python train.py --model="self-supervised image encoder" --norm="rmsnorm" --positions="conv" --projector_out=256 --optimizer="ademamix"
Rows from expert 2 of block 3, named by matrix and row number. Rows with one number belong to one neuron. Each number is 50 + 10 x the weight over its row's rms, rounded and kept within 0 to 99. All counts start at 0. After the name is the row's rms in percent of the matrix's.
# up: expert up (model.blocks.3.mlp.up, 4x192x192), inputs 144-191
# down: expert down (model.blocks.3.mlp.down, 4x192x192, transposed), outputs 144-191
up.118 106:69 24 42 55 54 50 76 56 61 53 52 69 36 30 53 57 54 53 62 53 53 50 42 39 56 53 42 46 46 67 41 56 45 68 50 40 47 41 52 57 46 58 51 53 61 57 38 54
down.118 099:35 52 60 33 40 58 46 58 36 37 40 42 56 61 60 53 51 71 35 45 48 56 47 65 48 59 57 48 41 42 63 48 45 38 44 66 79 56 55 65 64 57 41 31 60 52 39 47
up.119 095:58 46 46 34 51 74 57 36 49 49 50 55 59 37 60 46 51 57 57 38 53 51 56 44 43 52 40 38 66 40 67 65 48 59 31 39 41 60 56 52 54 60 51 49 56 35 46 58
down.119 091:50 42 61 44 43 53 41 46 18 37 34 42 35 60 52 37 36 48 46 44 53 54 45 32 43 29 50 56 56 45 53 46 58 46 56 37 54 47 57 51 47 43 47 44 41 57 45 58
up.120 075:36 77 53 45 46 34 44 57 35 65 43 28 45 67 51 32 35 67 33 42 39 45 57 49 42 52 53 63 62 34 52 45 43 52 47 53 45 54 54 51 50 67 49 56 50 61 27 55
down.120 067:56 26 44 67 44 27 50 61 45 34 52 47 41 56 48 73 47 38 48 39 57 46 54 63 62 57 57 36 51 54 45 56 59 44 50 59 52 70 50 64 50 25 54 40 37 52 49 45
up.121 104:53 42 44 66 48 44 47 42 62 36 57 50 61 51 28 48 53 56 43 49 58 51 53 57 45 51 44 45 44 42 48 35 47 47 51 50 47 64 43 42 50 54 33 68 39 48 37 69
down.121 104:52 46 54 61 58 55 50 42 61 44 50 37 58 51 53 32 33 32 56 59 61 49 38 36 61 38 57 65 23 36 60 51 64 50 58 50 50 47 41 41 55 47 58 53 66 44 56 41
up.122 113:47 66 51 47 59 62 66 59 58 50 38 51 73 57 65 43 52 30 57 53 46 42 48 38 46 59 50 54 37 44 40 63 53 53 64 35 52 43 40 45 45 45 35 63 52 57 55 55
down.122 115:52 62 65 27 44 33 59 56 60 28 47 71 65 49 30 49 60 55 50 51 51 40 71 56 56 45 33 45 54 56 52 61 64 52 44 33 54 55 55 46 40 43 45 50 56 44 50 51
up.123 085:44 40 50 54 56 44 55 48 59 51 56 48 51 42 43 21 49 47 60 45 51 40 75 50 62 40 42 44 61 56 43 48 44 53 55 44 63 35 51 44 49 67 50 59 56 59 59 50
down.123 080:41 49 61 56 46 44 56 53 53 28 42 41 30 57 64 69 51 49 56 55 32 56 43 51 56 65 51 44 68 57 39 49 52 44 50 50 53 49 48 68 62 34 52 34 53 51 40 50
up.124 095:49 63 53 51 54 43 49 44 48 47 46 39 73 64 53 42 39 34 27 72 47 34 62 62 45 54 40 48 44 36 72 37 61 43 40 63 46 71 54 34 52 56 68 54 41 38 47 41
down.124 087:46 38 42 51 40 42 36 57 39 25 51 42 50 61 41 59 50 75 41 49 58 45 62 60 49 41 37 44 48 37 46 51 48 49 50 51 68 46 52 61 50 60 70 43 58 54 46 45
up.125 110:53 54 47 56 48 47 47 39 46 72 45 42 62 48 37 36 39 37 43 34 41 43 52 34 64 44 48 51 46 48 76 50 45 71 48 62 44 54 54 33 45 78 45 53 39 41 42 53
down.125 103:50 47 54 43 38 45 51 53 43 46 46 41 40 60 60 35 52 48 35 48 59 40 43 41 33 43 48 51 57 44 30 47 45 50 38 64 56 68 45 50 67 41 50 51 50 31 77 50
up.126 106:77 52 38 30 47 80 50 39 55 66 47 62 44 42 63 50 49 57 58 55 41 57 44 45 47 53 41 51 53 48 52 50 48 57 37 34 26 60 51 57 41 63 40 49 45 25 46 55
down.126 105:47 53 59 49 46 47 48 48 48 62 67 51 55 56 45 39 54 49 46 52 55 62 58 46 45 36 35 58 52 35 40 47 52 52 27 50 55 44 49 47 48 67 55 60 56 44 35 56
up.127 093:54 56 41 53 77 56 52 57 63 58 41 59 60 56 74 61 47 56 62 39 45 43 52 35 62 56 52 66 54 58 44 34 50 45 62 54 54 49 45 54 33 51 40 56 70 36 54 47
down.127 088:57 51 49 33 51 50 56 58 52 36 49 52 73 34 33 42 58 52 34 47 50 46 45 48 52 37 37 34 39 61 66 60 47 43 53 29 64 37 47 44 55 71 51 43 56 56 36 56
up.128 101:44 46 53 46 61 52 64 34 51 48 51 36 39 67 35 43 47 50 48 49 42 49 54 41 40 55 33 44 47 44 36 50 50 74 50 53 61 30 36 54 41 56 38 56 71 57 52 58
down.128 102:65 46 43 61 48 24 46 42 42 51 52 29 40 47 55 41 38 39 61 62 42 39 56 32 52 53 56 61 56 45 47 53 49 67 58 62 42 35 42 39 62 48 62 42 50 59 44 60
up.129 090:64 59 41 49 49 59 50 44 60 59 48 44 59 51 46 40 54 30 57 71 56 54 55 58 62 58 48 58 39 49 67 46 64 70 41 42 46 52 53 51 40 41 64 59 53 45 80 60
down.129 081:52 37 52 51 32 58 40 36 54 45 53 47 56 49 56 81 56 52 44 59 44 66 47 54 42 58 38 51 56 35 46 66 76 56 53 69 48 55 59 64 55 59 35 36 41 49 38 54
up.130 118:43 47 36 40 51 74 50 57 45 57 56 53 50 45 54 49 54 47 48 33 48 51 62 43 35 50 41 57 52 38 51 48 48 61 36 38 48 55 42 42 45 71 50 52 55 27 49 53
down.130 123:51 38 31 51 43 53 52 39 53 53 44 56 66 53 48 48 46 53 53 61 40 42 64 36 55 31 41 59 31 48 41 45 45 81 65 59 51 46 63 35 38 68 45 64 75 39 45 46
up.131 094:40 36 47 41 50 53 48 48 44 48 46 48 59 52 55 55 54 63 43 68 57 43 60 58 60 49 51 62 50 35 55 62 67 49 52 48 59 61 48 39 52 46 72 36 53 40 53 66
down.131 087:61 51 49 55 40 54 45 37 46 51 39 51 67 51 56 63 43 51 27 57 56 66 45 49 40 49 60 37 39 42 66 55 57 54 36 56 55 49 79 54 56 62 35 55 56 47 66 50
up.132 104:57 45 36 43 50 47 47 36 56 67 54 37 72 54 37 59 38 35 52 37 45 51 63 21 55 49 49 54 54 54 43 46 61 60 58 52 53 44 52 35 29 57 49 50 50 57 50 46
down.132 108:36 49 51 71 57 58 41 66 48 50 34 38 32 47 63 44 44 38 62 59 49 48 35 53 45 58 56 49 62 61 34 28 44 49 47 60 51 51 49 52 68 48 44 47 29 39 49 38
up.133 089:46 30 40 42 58 45 51 72 48 34 43 39 44 57 69 41 58 56 33 46 43 46 57 52 40 73 40 63 37 23 63 49 58 38 59 53 62 62 31 48 60 45 51 57 59 60 48 45
down.133 082:58 31 53 52 45 47 39 60 53 36 52 62 44 32 53 69 63 53 35 45 63 53 56 66 55 61 32 44 37 35 46 63 38 56 47 59 56 50 52 66 48 24 50 53 51 59 66 29
up.134 111:56 61 32 37 56 61 42 50 47 62 54 49 50 58 44 31 52 69 48 48 41 45 62 52 46 48 38 55 60 36 54 44 41 57 33 45 47 41 50 50 41 64 50 61 54 38 63 53
down.134 134:43 58 57 48 53 62 46 44 62 61 52 53 58 50 42 49 60 62 63 51 50 57 47 50 70 46 52 62 48 39 44 54 38 52 44 64 58 62 51 50 59 45 55 61 43 32 66 47
up.135 109:48 49 35 37 52 75 46 45 48 61 57 57 53 50 52 57 55 66 48 33 44 49 65 46 36 47 42 52 46 33 43 45 50 59 54 35 45 51 46 50 45 62 52 63 49 27 59 51
down.135 102:57 36 30 55 49 60 56 49 53 52 49 49 62 46 52 51 53 51 55 58 39 35 58 40 57 33 48 60 32 49 22 44 36 84 62 56 58 50 69 36 49 58 42 61 64 41 48 40
up.136 081:44 46 51 42 61 35 45 67 53 45 35 41 43 58 59 52 50 64 43 58 54 38 66 54 52 58 48 71 38 53 63 61 48 47 58 54 48 57 53 58 60 44 67 46 45 72 64 51
down.136 077:63 59 38 54 48 69 57 46 57 53 63 62 66 25 60 66 44 29 40 60 41 63 45 54 58 39 55 48 50 56 39 37 35 64 52 31 47 50 62 53 45 66 36 61 50 49 50 44
up.137 087:55 35 48 42 52 66 58 56 54 51 41 55 54 29 48 60 39 37 50 52 62 51 55 47 64 40 50 49 55 47 60 35 58 42 49 55 47 40 56 57 45 62 56 47 46 28 55 53
down.137 078:52 51 46 45 50 45 63 42 39 26 38 47 49 57 63 29 42 60 57 34 39 40 55 54 47 40 53 35 31 61 25 35 57 52 55 54 57 55 53 46 55 52 30 49 34 58 48 56
up.138 095:37 57 47 46 52 40 30 59 45 43 45 37 50 76 55 22 49 47 39 38 62 39 67 53 45 56 46 74 42 28 61 44 60 32 44 58 61 58 39 45 58 49 60 59 43 49 46 60
down.138 091:53 37 50 70 57 46 59 61 60 29 68 36 55 41 56 69 55 55 43 50 48 56 49 56 54 46 62 54 41 48 41 47 43 56 72 67 53 60 37 59 47 40 38 48 53 49 56 29
up.139 105:57 66 33 41 56 59 55 45 64 60 53 64 70 34 45 44 62 44 65 44 43 48 77 33 49 45 43 69 35 44 48 51 68 61 52 44 48 52 47 36 41 58 53 61 52 35 51 50
down.139 105:48 46 39 45 38 43 59 33 49 62 34 52 47 49 46 49 54 47 49 59 42 51 59 52 53 46 38 44 37 58 30 45 46 56 64 43 45 60 65 43 44 53 37 58 53 45 40 41
up.140 113:46 42 43 29 61 57 55 40 50 53 43 46 39 48 26 55 39 62 50 43 45 50 49 42 66 43 53 63 59 43 44 41 46 49 51 69 37 51 62 55 48 57 48 61 63 51 60 27
down.140 128:41 39 31 69 62 56 47 48 53 55 59 30 49 48 57 44 32 41 54 53 56 45 28 41 57 50 55 65 44 47 58 43 63 56 60 45 53 38 42 42 74 58 45 55 45 48 49 49
up.141 101:51 55 54 45 51 63 51 55 48 49 39 37 64 53 70 50 43 30 64 53 40 37 45 46 74 65 48 43 40 57 55 49 50 65 61 52 54 59 54 52 42 44 57 62 59 51 53 26
down.141 101:50 37 50 42 44 64 45 65 57 49 51 50 60 67 53 50 58 48 42 52 65 51 46 52 53 46 30 53 73 29 43 60 64 36 38 51 60 60 44 50 52 48 44 43 57 39 60 40
up.142 115:49 70 46 27 51 63 50 32 61 60 50 44 52 56 40 40 63 45 42 31 66 49 53 50 40 41 45 41 29 50 52 23 57 45 44 39 45 38 62 45 39 58 34 69 54 46 54 51
down.142 120:55 35 33 43 35 53 45 35 58 43 50 50 49 57 48 54 39 38 48 52 40 59 48 49 53 51 48 57 48 37 33 49 36 69 60 50 60 58 56 51 32 49 38 51 58 41 35 57
up.143 100:57 54 45 33 57 50 42 44 49 41 52 37 51 57 51 37 63 50 46 50 49 37 48 51 53 53 44 51 43 50 58 37 54 40 70 73 61 50 49 50 47 43 58 53 62 44 53 35
down.143 102:67 61 62 51 42 41 61 50 38 49 49 70 57 52 57 64 50 48 45 44 59 45 47 58 59 51 59 47 53 67 44 70 46 65 46 50 49 46 60 63 54 32 47 54 44 54 68 39
up.144 098:58 57 47 34 50 76 54 40 33 54 57 58 35 26 58 44 55 49 49 62 51 67 39 49 41 46 46 49 50 35 53 39 36 43 38 51 48 63 55 52 54 50 44 61 59 54 60 45
down.144 096:59 57 66 41 46 56 44 45 50 57 60 64 58 46 42 50 37 47 46 52 49 47 52 52 60 49 32 54 51 41 44 47 52 53 20 35 60 36 62 60 47 57 50 57 37 60 49 35
up.145 095:63 20 39 47 54 63 72 43 54 48 58 54 35 54 43 53 50 40 75 44 47 46 52 17 55 47 38 25 63 48 43 62 52 70 42 55 37 49 43 55 50 59 66 54 53 57 44 42
down.145 098:47 56 54 38 42 68 38 44 40 40 47 43 61 67 66 64 72 64 34 38 47 54 50 50 49 45 61 35 52 49 50 55 34 49 43 59 63 65 66 63 52 39 46 42 54 50 65 35
up.146 142:50 72 36 37 61 58 44 40 47 68 52 52 41 50 43 36 54 66 56 64 27 49 60 50 56 56 37 50 65 37 62 45 47 42 25 36 41 41 59 51 43 65 54 60 63 41 56 48
down.146 206:42 68 55 47 53 54 43 34 55 64 54 52 55 52 37 37 48 58 63 57 51 62 50 50 62 49 41 63 50 37 44 47 42 49 36 61 50 56 52 45 52 50 60 64 37 33 67 52
up.147 093:39 63 41 47 56 43 41 42 38 56 36 37 40 51 57 47 30 69 46 59 56 56 58 66 60 48 48 77 56 45 54 54 57 32 57 52 36 56 65 63 42 64 59 38 51 36 37 45
down.147 088:53 38 50 47 43 43 53 52 48 35 57 71 55 54 62 47 36 46 39 52 61 45 53 43 51 45 56 43 27 15 35 57 47 53 54 44 68 64 47 43 49 37 52 45 52 57 69 48
up.148 099:54 32 48 43 52 74 42 44 36 39 51 62 40 33 61 49 45 60 38 41 42 50 51 70 39 45 52 57 54 37 49 47 48 43 40 36 52 54 59 56 45 57 50 44 46 33 48 65
down.148 095:64 66 58 54 40 48 50 59 54 60 76 56 55 42 30 36 41 31 47 41 58 48 57 56 47 53 31 55 52 61 62 63 60 51 17 46 49 32 46 44 45 59 54 46 61 56 40 54
up.149 097:42 47 39 57 57 47 48 57 37 45 47 57 34 54 51 48 50 67 56 42 37 50 52 49 59 52 52 55 59 60 38 46 44 47 51 48 39 46 53 59 50 61 49 60 67 42 43 46
down.149 092:61 50 46 52 39 44 55 47 46 37 50 61 49 60 70 61 47 64 51 52 33 45 47 48 54 63 47 36 55 42 48 66 38 47 33 50 65 58 58 59 60 42 34 39 48 60 55 52
up.150 094:48 57 48 56 49 59 60 53 44 39 32 40 82 64 58 39 73 61 41 66 49 60 64 49 41 55 43 43 39 47 68 53 50 53 57 51 63 69 35 53 45 51 51 56 54 53 56 41
down.150 087:44 49 37 61 43 60 43 49 63 48 55 41 48 34 46 48 34 53 63 40 56 56 64 63 62 46 35 53 69 61 44 53 66 64 58 59 26 28 43 40 36 47 65 33 49 35 55 43