config.yaml
arch: "vit"
model: "self-supervised image encoder"
dataset: "photos with spoken descriptions (Open Images, Localized Narratives)"
train_examples: 203450
image_size: 32
crop_scale_min: 0.2
horizontal_flip: true
translate: 0.06
color_jitter: 0.4
cutout: 0.4
method: "simclr"
norm: "rmsnorm"
norm_position: "pre"
hidden_act: "relu"
mlp_ratio: 4
head_dim: 32
fused_qkv: true
bias: "none"
qk_norm: false
parallel_block: false
dropout: 0.1
inner_norm: false
moe: "expert_choice"
drop_path: 0.05
num_experts: 4
moe_every: 2
expert_mlp_ratio: 1
experts_per_token: 2
shared_expert: false
patch_size: [2, 2]
layers: 6
width: 192
positions: "conv"
pooling: "attention"
projector_hidden: 512
projector_out: 256
projector_hidden_layers: 1
temperature: 0.2
residual_init: "scaled_by_depth"
optimizer: "ademamix"
learning_rate: 0.00065
beta1: 0.9
beta2: 0.999
eps: 1e-08
beta3: 0.9995
alpha: 2
ema_decay: 0.999
max_steps: 18100
batch_size: 128
epochs: 11.4
lr_schedule: "cosine"
final_lr_fraction: 0.01
warmup_steps: 900
weight_decay: 0.2
Rows from block 2 of a small self-supervised image encoder, named by matrix and row number. Rows with one number belong to one neuron. Each number is 500 + 50 x the weight over its row's rms, rounded and kept within 0 to 999. All counts start at 0. Numbers have three digits each.
After each neuron's rows are labels from the 100 images, of 14976, where the neuron reaches its highest value: "strongest on" is what is common among them. Only what is clearly more common there than usual is listed. The data: photos with spoken descriptions (Open Images, Localized Narratives).
# fc1: MLP up (model.blocks.2.mlp.fc1.weight, 768x192), inputs 0-63
# fc2: MLP down (model.blocks.2.mlp.fc2.weight, 192x768, transposed), outputs 0-63

fc1.542:434440606544478588485498556526470459511530527532439466556474525597573563514543478432471514616580489567493547501523428445444508585528432504436477435572455572552404528520488559556398603554479580
fc2.542:469574495507418511536481364528507424501517581529488473531569564468426475491447514466523513534452417531407370507503508463515454448549442488539465466455422490454444514472492454493453566496515562
strongest on: text has "lights"

fc1.22:497552524495436530508434459500474492564537536430512499533516513523556496528472559483473508599526461470478565524517435561460581553545542561473545521541487451516503455515461536548477548450576509
fc2.22:458465517420514496566458502515505436461520456443516450535476568569469604555553546473498522474484469549513455479504430471472571439579559429432553446511462520489489549469472528505426486459516570
strongest on: text has "wall"

fc1.648:586493563596498442578386504474516448535508426552563472509567486561557465512463511558461453627482462612445536442528498491463531490546501499519484495451504550490436597566483431450473461544451469
fc2.648:538516452563380526535520515566507486469528490411512475472521516387524450543570432569463431578434519435480500533473541460465452492463529491545606473467515550546426413560552467465498468446467525
strongest on: text has "road"

fc1.195:467530550510484578490420498421510411501425551509513481487532427505521379547453447592452626502505469462469440501512458446459496525476456610420499504572554471476460517496519434560551481546498477
fc2.195:449520532477513583337513551464533541531499478489508524414559526417459490523474550520471603478488549487514476403375463504548493484496510572466473631486536448541563410525545463510495428480487507
strongest on: text has "sky"; text has "clouds"

fc1.230:454502490545533545491450536489499498497512445525507449548476514560560472552481439500491484505526517465589523434447520420466503612462392530476452507516489505516465547551431459522460517555523546
fc2.230:533465461485388453479510524475464426514462513616434481477496501552459536492484591457486533471497500494436515503440418505464482470501512533465619524523473468446507491538386596471477426510557590
strongest on: text has "wall"

fc1.173:497459581500448553482519502431507468551538490550489511487598519460551484492535460434494612580641481448469513570602483382393505541528453467493565501459509411535504499484485549569475514485464478
fc2.173:450540545472446461534496478488529590500486477449422419485478521511511400513490544524517572550459524431464565512478448491460434514470462553408470497621459574325496462401512443478540489571529445
strongest on: text has "sky"; text has "buildings"

fc1.558:458563516497514552453534517517424532538556460568468496526473472461408505562399561452527547552483527567507531536480461564560567530531531508475571581472561474380503465485473481478559507670517470
fc2.558:484470549445442577507516440496542507527463495511365412477519441488619563555563507559475484412529487497574428582528459491527492503499428485493514410578494601634457523434450493489484426485544501
strongest on: text has "lights"

fc1.222:503472622558505452463532542424513481563497601596443536494567475481553420526579499487538572430532514467388458427519417447468588515454526513428498423534486498519473416483533555533482536497597439
fc2.222:594433496576462548494459499519518494472478504460517499472589500510579529540572476531495508503540556458499433542372568483548482516482449527526553499527460479550579424544488526603561463425558598
strongest on: text has "sky"; text has "buildings"

fc1.441:475374526545460687579444477511509485545525499473426484531519563611543528567525458504513524482488488558447541525451425513443507550561451555384531501539487564496472518551450477492512528473440492
fc2.441:545515516462551573436373506466564483480506488469494423511462464451437485518469449584460424518508534581410495507437551489509489454484577515457540533436485520462476544426478453521500499518573428
strongest on: text has "grass"

fc1.573:490513561605521541482509574553516454588446506602427454436534455427571552508468555542469495472659513484519519482489450553511596571495499584509469469543550459498494535527382476523516517497543447
fc2.573:455454576409496481561498497604471467417526471436526515558485506610534497429513514508517501467492488549586479501474522529559523494489511555427562480576469473451453568480425658537431501467630482
strongest on: text has "table"

fc1.309:434598511571489457534434504597611505429464427506500555427481515476479480463512486446505529482531484426552467516480492552521516497531593449607486474448456584619465454516529445526451449465574575
fc2.309:504469486509531567412504563472483446536517595560464440544566456469559452475451439488567451560437550499527503517452514490464422579536361500451509449509502453400504536458382569403529547569457450
strongest on: text has "sky"

fc1.56:549495570514426469498552574503570546543536554464447500481430455509556485447496476541519529594604451607509427488524451473499500409529558522467470473485552462580502413469469443488355471521475482
fc2.56:410501547430472479543425436565485532516551438563410493500473487587424493526428595524521595505535546529469540498495456544484548423556573447426543539450540521344530497463443454486509546508496530
strongest on: text has "sky"

fc1.698:558427569507478472574461537527460520526582501489438468507483518420482578519495577501465553597496492599501553429580414540555522466516560429532496392534484487460480486524439535486455471550545453
fc2.698:531506404481475564480505525511423520483542434382528521537551523570584520477568415511541510531481429468459612478489550517530481389542567610489489471464479430661559468537537498626395404438466570
strongest on: text has "dark"

fc1.476:416506454559467529542539518608480605501513508570509467622501481543501456490469421461491545544391468547497513384440426532479487546513511494533545510432531523408530463552500422492526550548430530
fc2.476:549517434523525554443459480478466513494484578486512531458534477467556514515371554502492557616536577409486476590423375532454445374458451501479538532524485518478504465515581522472489544591507598
strongest on: text has "lights"

fc1.165:481504543565416484499544566534538552516569537633432507525585444514511492555557539525432539475491502435502448485407375469544577533492489523419500527444537532423472461494492461509547552543503510
fc2.165:488505542549511480549461491456516496503487461541389535477471496504549493514510535598554537541592544436525392592506526516531488510499543530506644526509567545472567475521434545649533489492484526
strongest on: text has "trees"

fc1.454:479429548608463526581538552579545506605573513491453452561470523534532547429578524498379555472575527472530480441419379541564593508450522495460528492475496542557496362557522457561447620519444517
fc2.454:517512556372472442540461442455537559465530447481468568506456546541537507524472560594402551488558602521491446557474513506563514471494575590462578532491563618483550523419498507566526461513610564
strongest on: text has "wearing"

fc1.710:486527540548539452503542426552531458495437509608436565486588545506509531633509457467465597497487561481431588494484462545457564546480455489508505488480508509535484547576509408530567517473455491
fc2.710:490428634542372538466464459669522486444542525505525566547527471420521582495567563550457499516503498517481520539410497539492514487441512450463576520504543429541449479594533539551437515456493538
strongest on: text has "white"

fc1.726:520461584516530521553455490457495489504577513494422442540415500454519542560488494435493481544504455494385424567443483462398517496531607494444458438630457563562369444532386533514541457485512407
fc2.726:457534478567524530415505493465525469455514509479509509447506538427510470528481417562543495620496449522523476506625522456543469520474501513633402464459522586583471579438504465578534477526487508
strongest on: text has "table"

fc1.366:495476545545526421495607476499444520452489504507432531499544529436493523504528579401490448545610546465429586472517478513469485507527477454606508380437479564535453482491551448475440500590508553
fc2.366:600472571514514578452455532563549493442571536478440505496490512461554555568497491488559523532470570562547493474443461501513609441453542602456551550435476544485443524467396544511500434458529518
strongest on: text has "man"

fc1.187:473504551554489504510525627589479514546470490523466500577525588486580543462550464437519509521585470459539587490572495508427473498519502432535514454599430510528406533545373527506443531507460521
fc2.187:541478494471438547545513447538531542545522532527537494457466505517551560589587460483542412509542479476602445507502517500539483436479507522492516440487493541502480521469608415510479530571445589
strongest on: text has "table"

fc1.491:441479549554467482437410487453529529537485570543446511464514525458531444536498558536486612464537506558431437568477419548508602534554534517494531485534537489493460447510499560496529490498518393
fc2.491:503530567593447543538495478494475506386567415416584532505578471485446546530477516579418540553489518462563554429492521446460523480504500489494531531532483487535537406533546454591477420548436579
strongest on: text has "sky"

fc1.394:508549563504503497557535578555366535493564494508471477563497537426458534528489508505437516615447576600505537384469426520505477482505503540511435513482510556450474490497425504506441470631523491
fc2.394:506468622493462541471535529531446465544473611399384485573589446532627501551511496452492553547587447584443500549535527476469492482517592551471511438529481526548455516473474517519453491509514586
strongest on: text has "lights"

fc1.477:518478553557441447519402561517512461571552521523469453493517507551510480646496537483497509592486496531515410427466400476445556479499577503485510524434449506445422481511507448496460514535450489
fc2.477:536469545625470535513383465570512459510607422503447516474519553461471454500457565536491566603515536399466541493533433479541522371545427531515520490478419565480470464601510509537472436431489436
strongest on: text has "grass"; text has "trees"; text has "ground"

fc1.40:503496558511508570532501549467518509514502485516442531556498528580534506599492537553521539566527483554550465572496417504531526480558492551502524486476452529494473533530394569524459507542608489
fc2.40:488503502450405409535428441417533562446533498424491436503518522548495464493541470625540454503521551500533454475515482471504484500498538497474652500565577492644556444458495489503495511474510609
strongest on: text has "wall"

fc1.110:477553533488435565508493501594425496572593543490423513527526590566525497499507448447515483543573487504521551515573451461525477503572526448565483443540493460487465551491476494548429604518559561
fc2.110:509406507465402639452492498524556531435490495546560558447513500437525522487556462541502504589431500500467518501477528500572544456503592518453560486400479461432465467433666440465489400526466560
strongest on: text has "black"

fc1.686:588496600623491462625466498454506480555481506443509455532458533542617456491533566533440465508523428444467479521418409436433502549481457475436512528488503563514406514532437426590541589509517484
fc2.686:542450606575553536503468524489512544550560497415509532502459608475485534470565572524542582565487478527534454554503470460547507481544563500578580469423495534513483456580528594522431477490445532
strongest on: text has "road"

fc1.70:537343595490510608491515541474514435544560507536466501588513567535586487477595475531429561490502525457431451533473430468485601527504449589330557510558450515542437456540524600515457516483542571
fc2.70:540409614535518602468478479541444494480541501498508494595533507443476611508434449554457531506488487534503509419490542543479512556456440491531518525559534480481436534503483564566498469508536455
strongest on: text has "white"

fc1.410:544524524612548468637417528527522494504492511648501452473528490501467570561457469507521567502505525421477486562440432528454468489585592416492435531406513451498427499577456460444548444523411497
fc2.410:528474546564431477403479535493487433509532452559537528429497546381509446454532640489518532549539549460454558626489412468447534463490466572525524461428515452417494532566515578427563462512529489
strongest on: text has "road"; text has "buildings"

fc1.743:431519570473392539463535534393521504583528478530415518479518465482578478523550449468504531471620449434462509559606465519417553452531524571453496498508474496523534478480397486476411517537560484
fc2.743:507545509459424489445493457467473629486501517519440454456513535499439512519421479529551537567407536457390506531446492512469424531498515564425503491594551516346560448512504521447608482535570469
strongest on: text has "sky"; text has "trees"; text has "plants"

fc1.76:374437532511502520604549528512471483442548517579460503529486501544544514553547505446428557637511493505476459495511402462525571525521547506533562480454464523523402439534490561549478468554519530
fc2.76:456482476483420541637498462509538466449517470429468363484550553642551498461524605576499483545557534461501459547476495406469502449620503559479563429470524460484474428472474566495461430391498480
strongest on: text has "black"

fc1.447:447468564533496609479530488440543487506543582468471474473438540502545467527520493487465523485542477485404449594484357477458575548610521490480478455494482525509422459470564519488525517506581581
fc2.447:468476552592534504554568410502478441476540533459519493497484519520493560539489500557432526570528426586496534534459394542521548553489461551548591444612547510543446380541587583535464478501514559
strongest on: text has "sky"

fc1.348:479464494485481520507514507488496429502534491501467497584516562434529543601470581381515553538518497475481540514496431495472595531580505569408522518547495462517445474585403603516520526497607498
fc2.348:502443490404417435477449483493515449486448399511517415562563614562572543479491457529543513477521520430551497484546536455473482534539492465488571498489495443441454524504497475444480430430455531
strongest on: text has "wall"

fc1.45:422521518499445639553480543612409553579616459546480484555553507590449492513504494461531504564459545501536483446470408421545495526508515527502514556463508481456462530526485466549480537519498572
fc2.45:569544592517479499463376478575508529578493564445495393468545502433456538609482502490442558584457551456510360558466449393534522408399494484457500514586458449501414438498560424494508494525457566
strongest on: text has "trees"; text has "plants"; text has "grass"; text has "bottom"

fc1.329:520541510519525561519424542601444487555559486524516446533480482551509438557504486559452459527464551614513502469484473534577548524417452425498402508505548536450487581558526414483511533619456532
fc2.329:537384464529549561528441456551509500531530585442448426482595593419448542589477562478499478531438601496476530531510504400526539470490450528507567500630466536403437471481466518532512514526474542
strongest on: text has "people"

fc1.156:409515505528377507533557541473412521398554566480475410537442473441461465567550505487562442581488526558499578429536507516473467457457483496531543532507482534472496505542392495577469512544511495
fc2.156:551528482498482451589547421558503499459470499607578574480529432512453376485543529440462413393493368427443388583456499548388550563534400425507561570494515510467497546542483466532534524526486566
strongest on: text has "wall"

fc1.292:471539500495499520430535540536489419519472536452483461573529482489477531552560553459514556476454471487516478511428474519447572469529468562412508546552401489490492496536432587521544536503611456
fc2.292:526447507496483424467444563428502490424460407526508487581560563516570501508502441534562512540507615501556521351553538500511503559444540517564500466513464444519550530518446495546564354505462479
strongest on: text has "wall"

fc1.475:524433569601406532522421507469538381421471464613502505431567458449562465526540483510420536447615483473471469496470467454458476498486509594443468496480506495539488512486457406489483523509464448
fc2.475:436502553488473555385503503508510519494472533439473431480517421431535466582536413493437548457527507491589484550493586533521476544508534597575565510555489500571508491546466538544549417498574525
strongest on: text has "sky"; text has "trees"; text has "clouds"; text has "buildings"

fc1.167:503534599578563491447516517506507475530464527564468426494483570472508496488523460505503511506596533436462434549514466449507543571523475495558498453451461430526416438556550523472485526497511479
fc2.167:479471527455557523511435509585527406458504444513383583461553455504565492499405552553461524573622590518493522536418494530552555536483483578450491468572556459472546480463476520459451442486587413
strongest on: text has "white"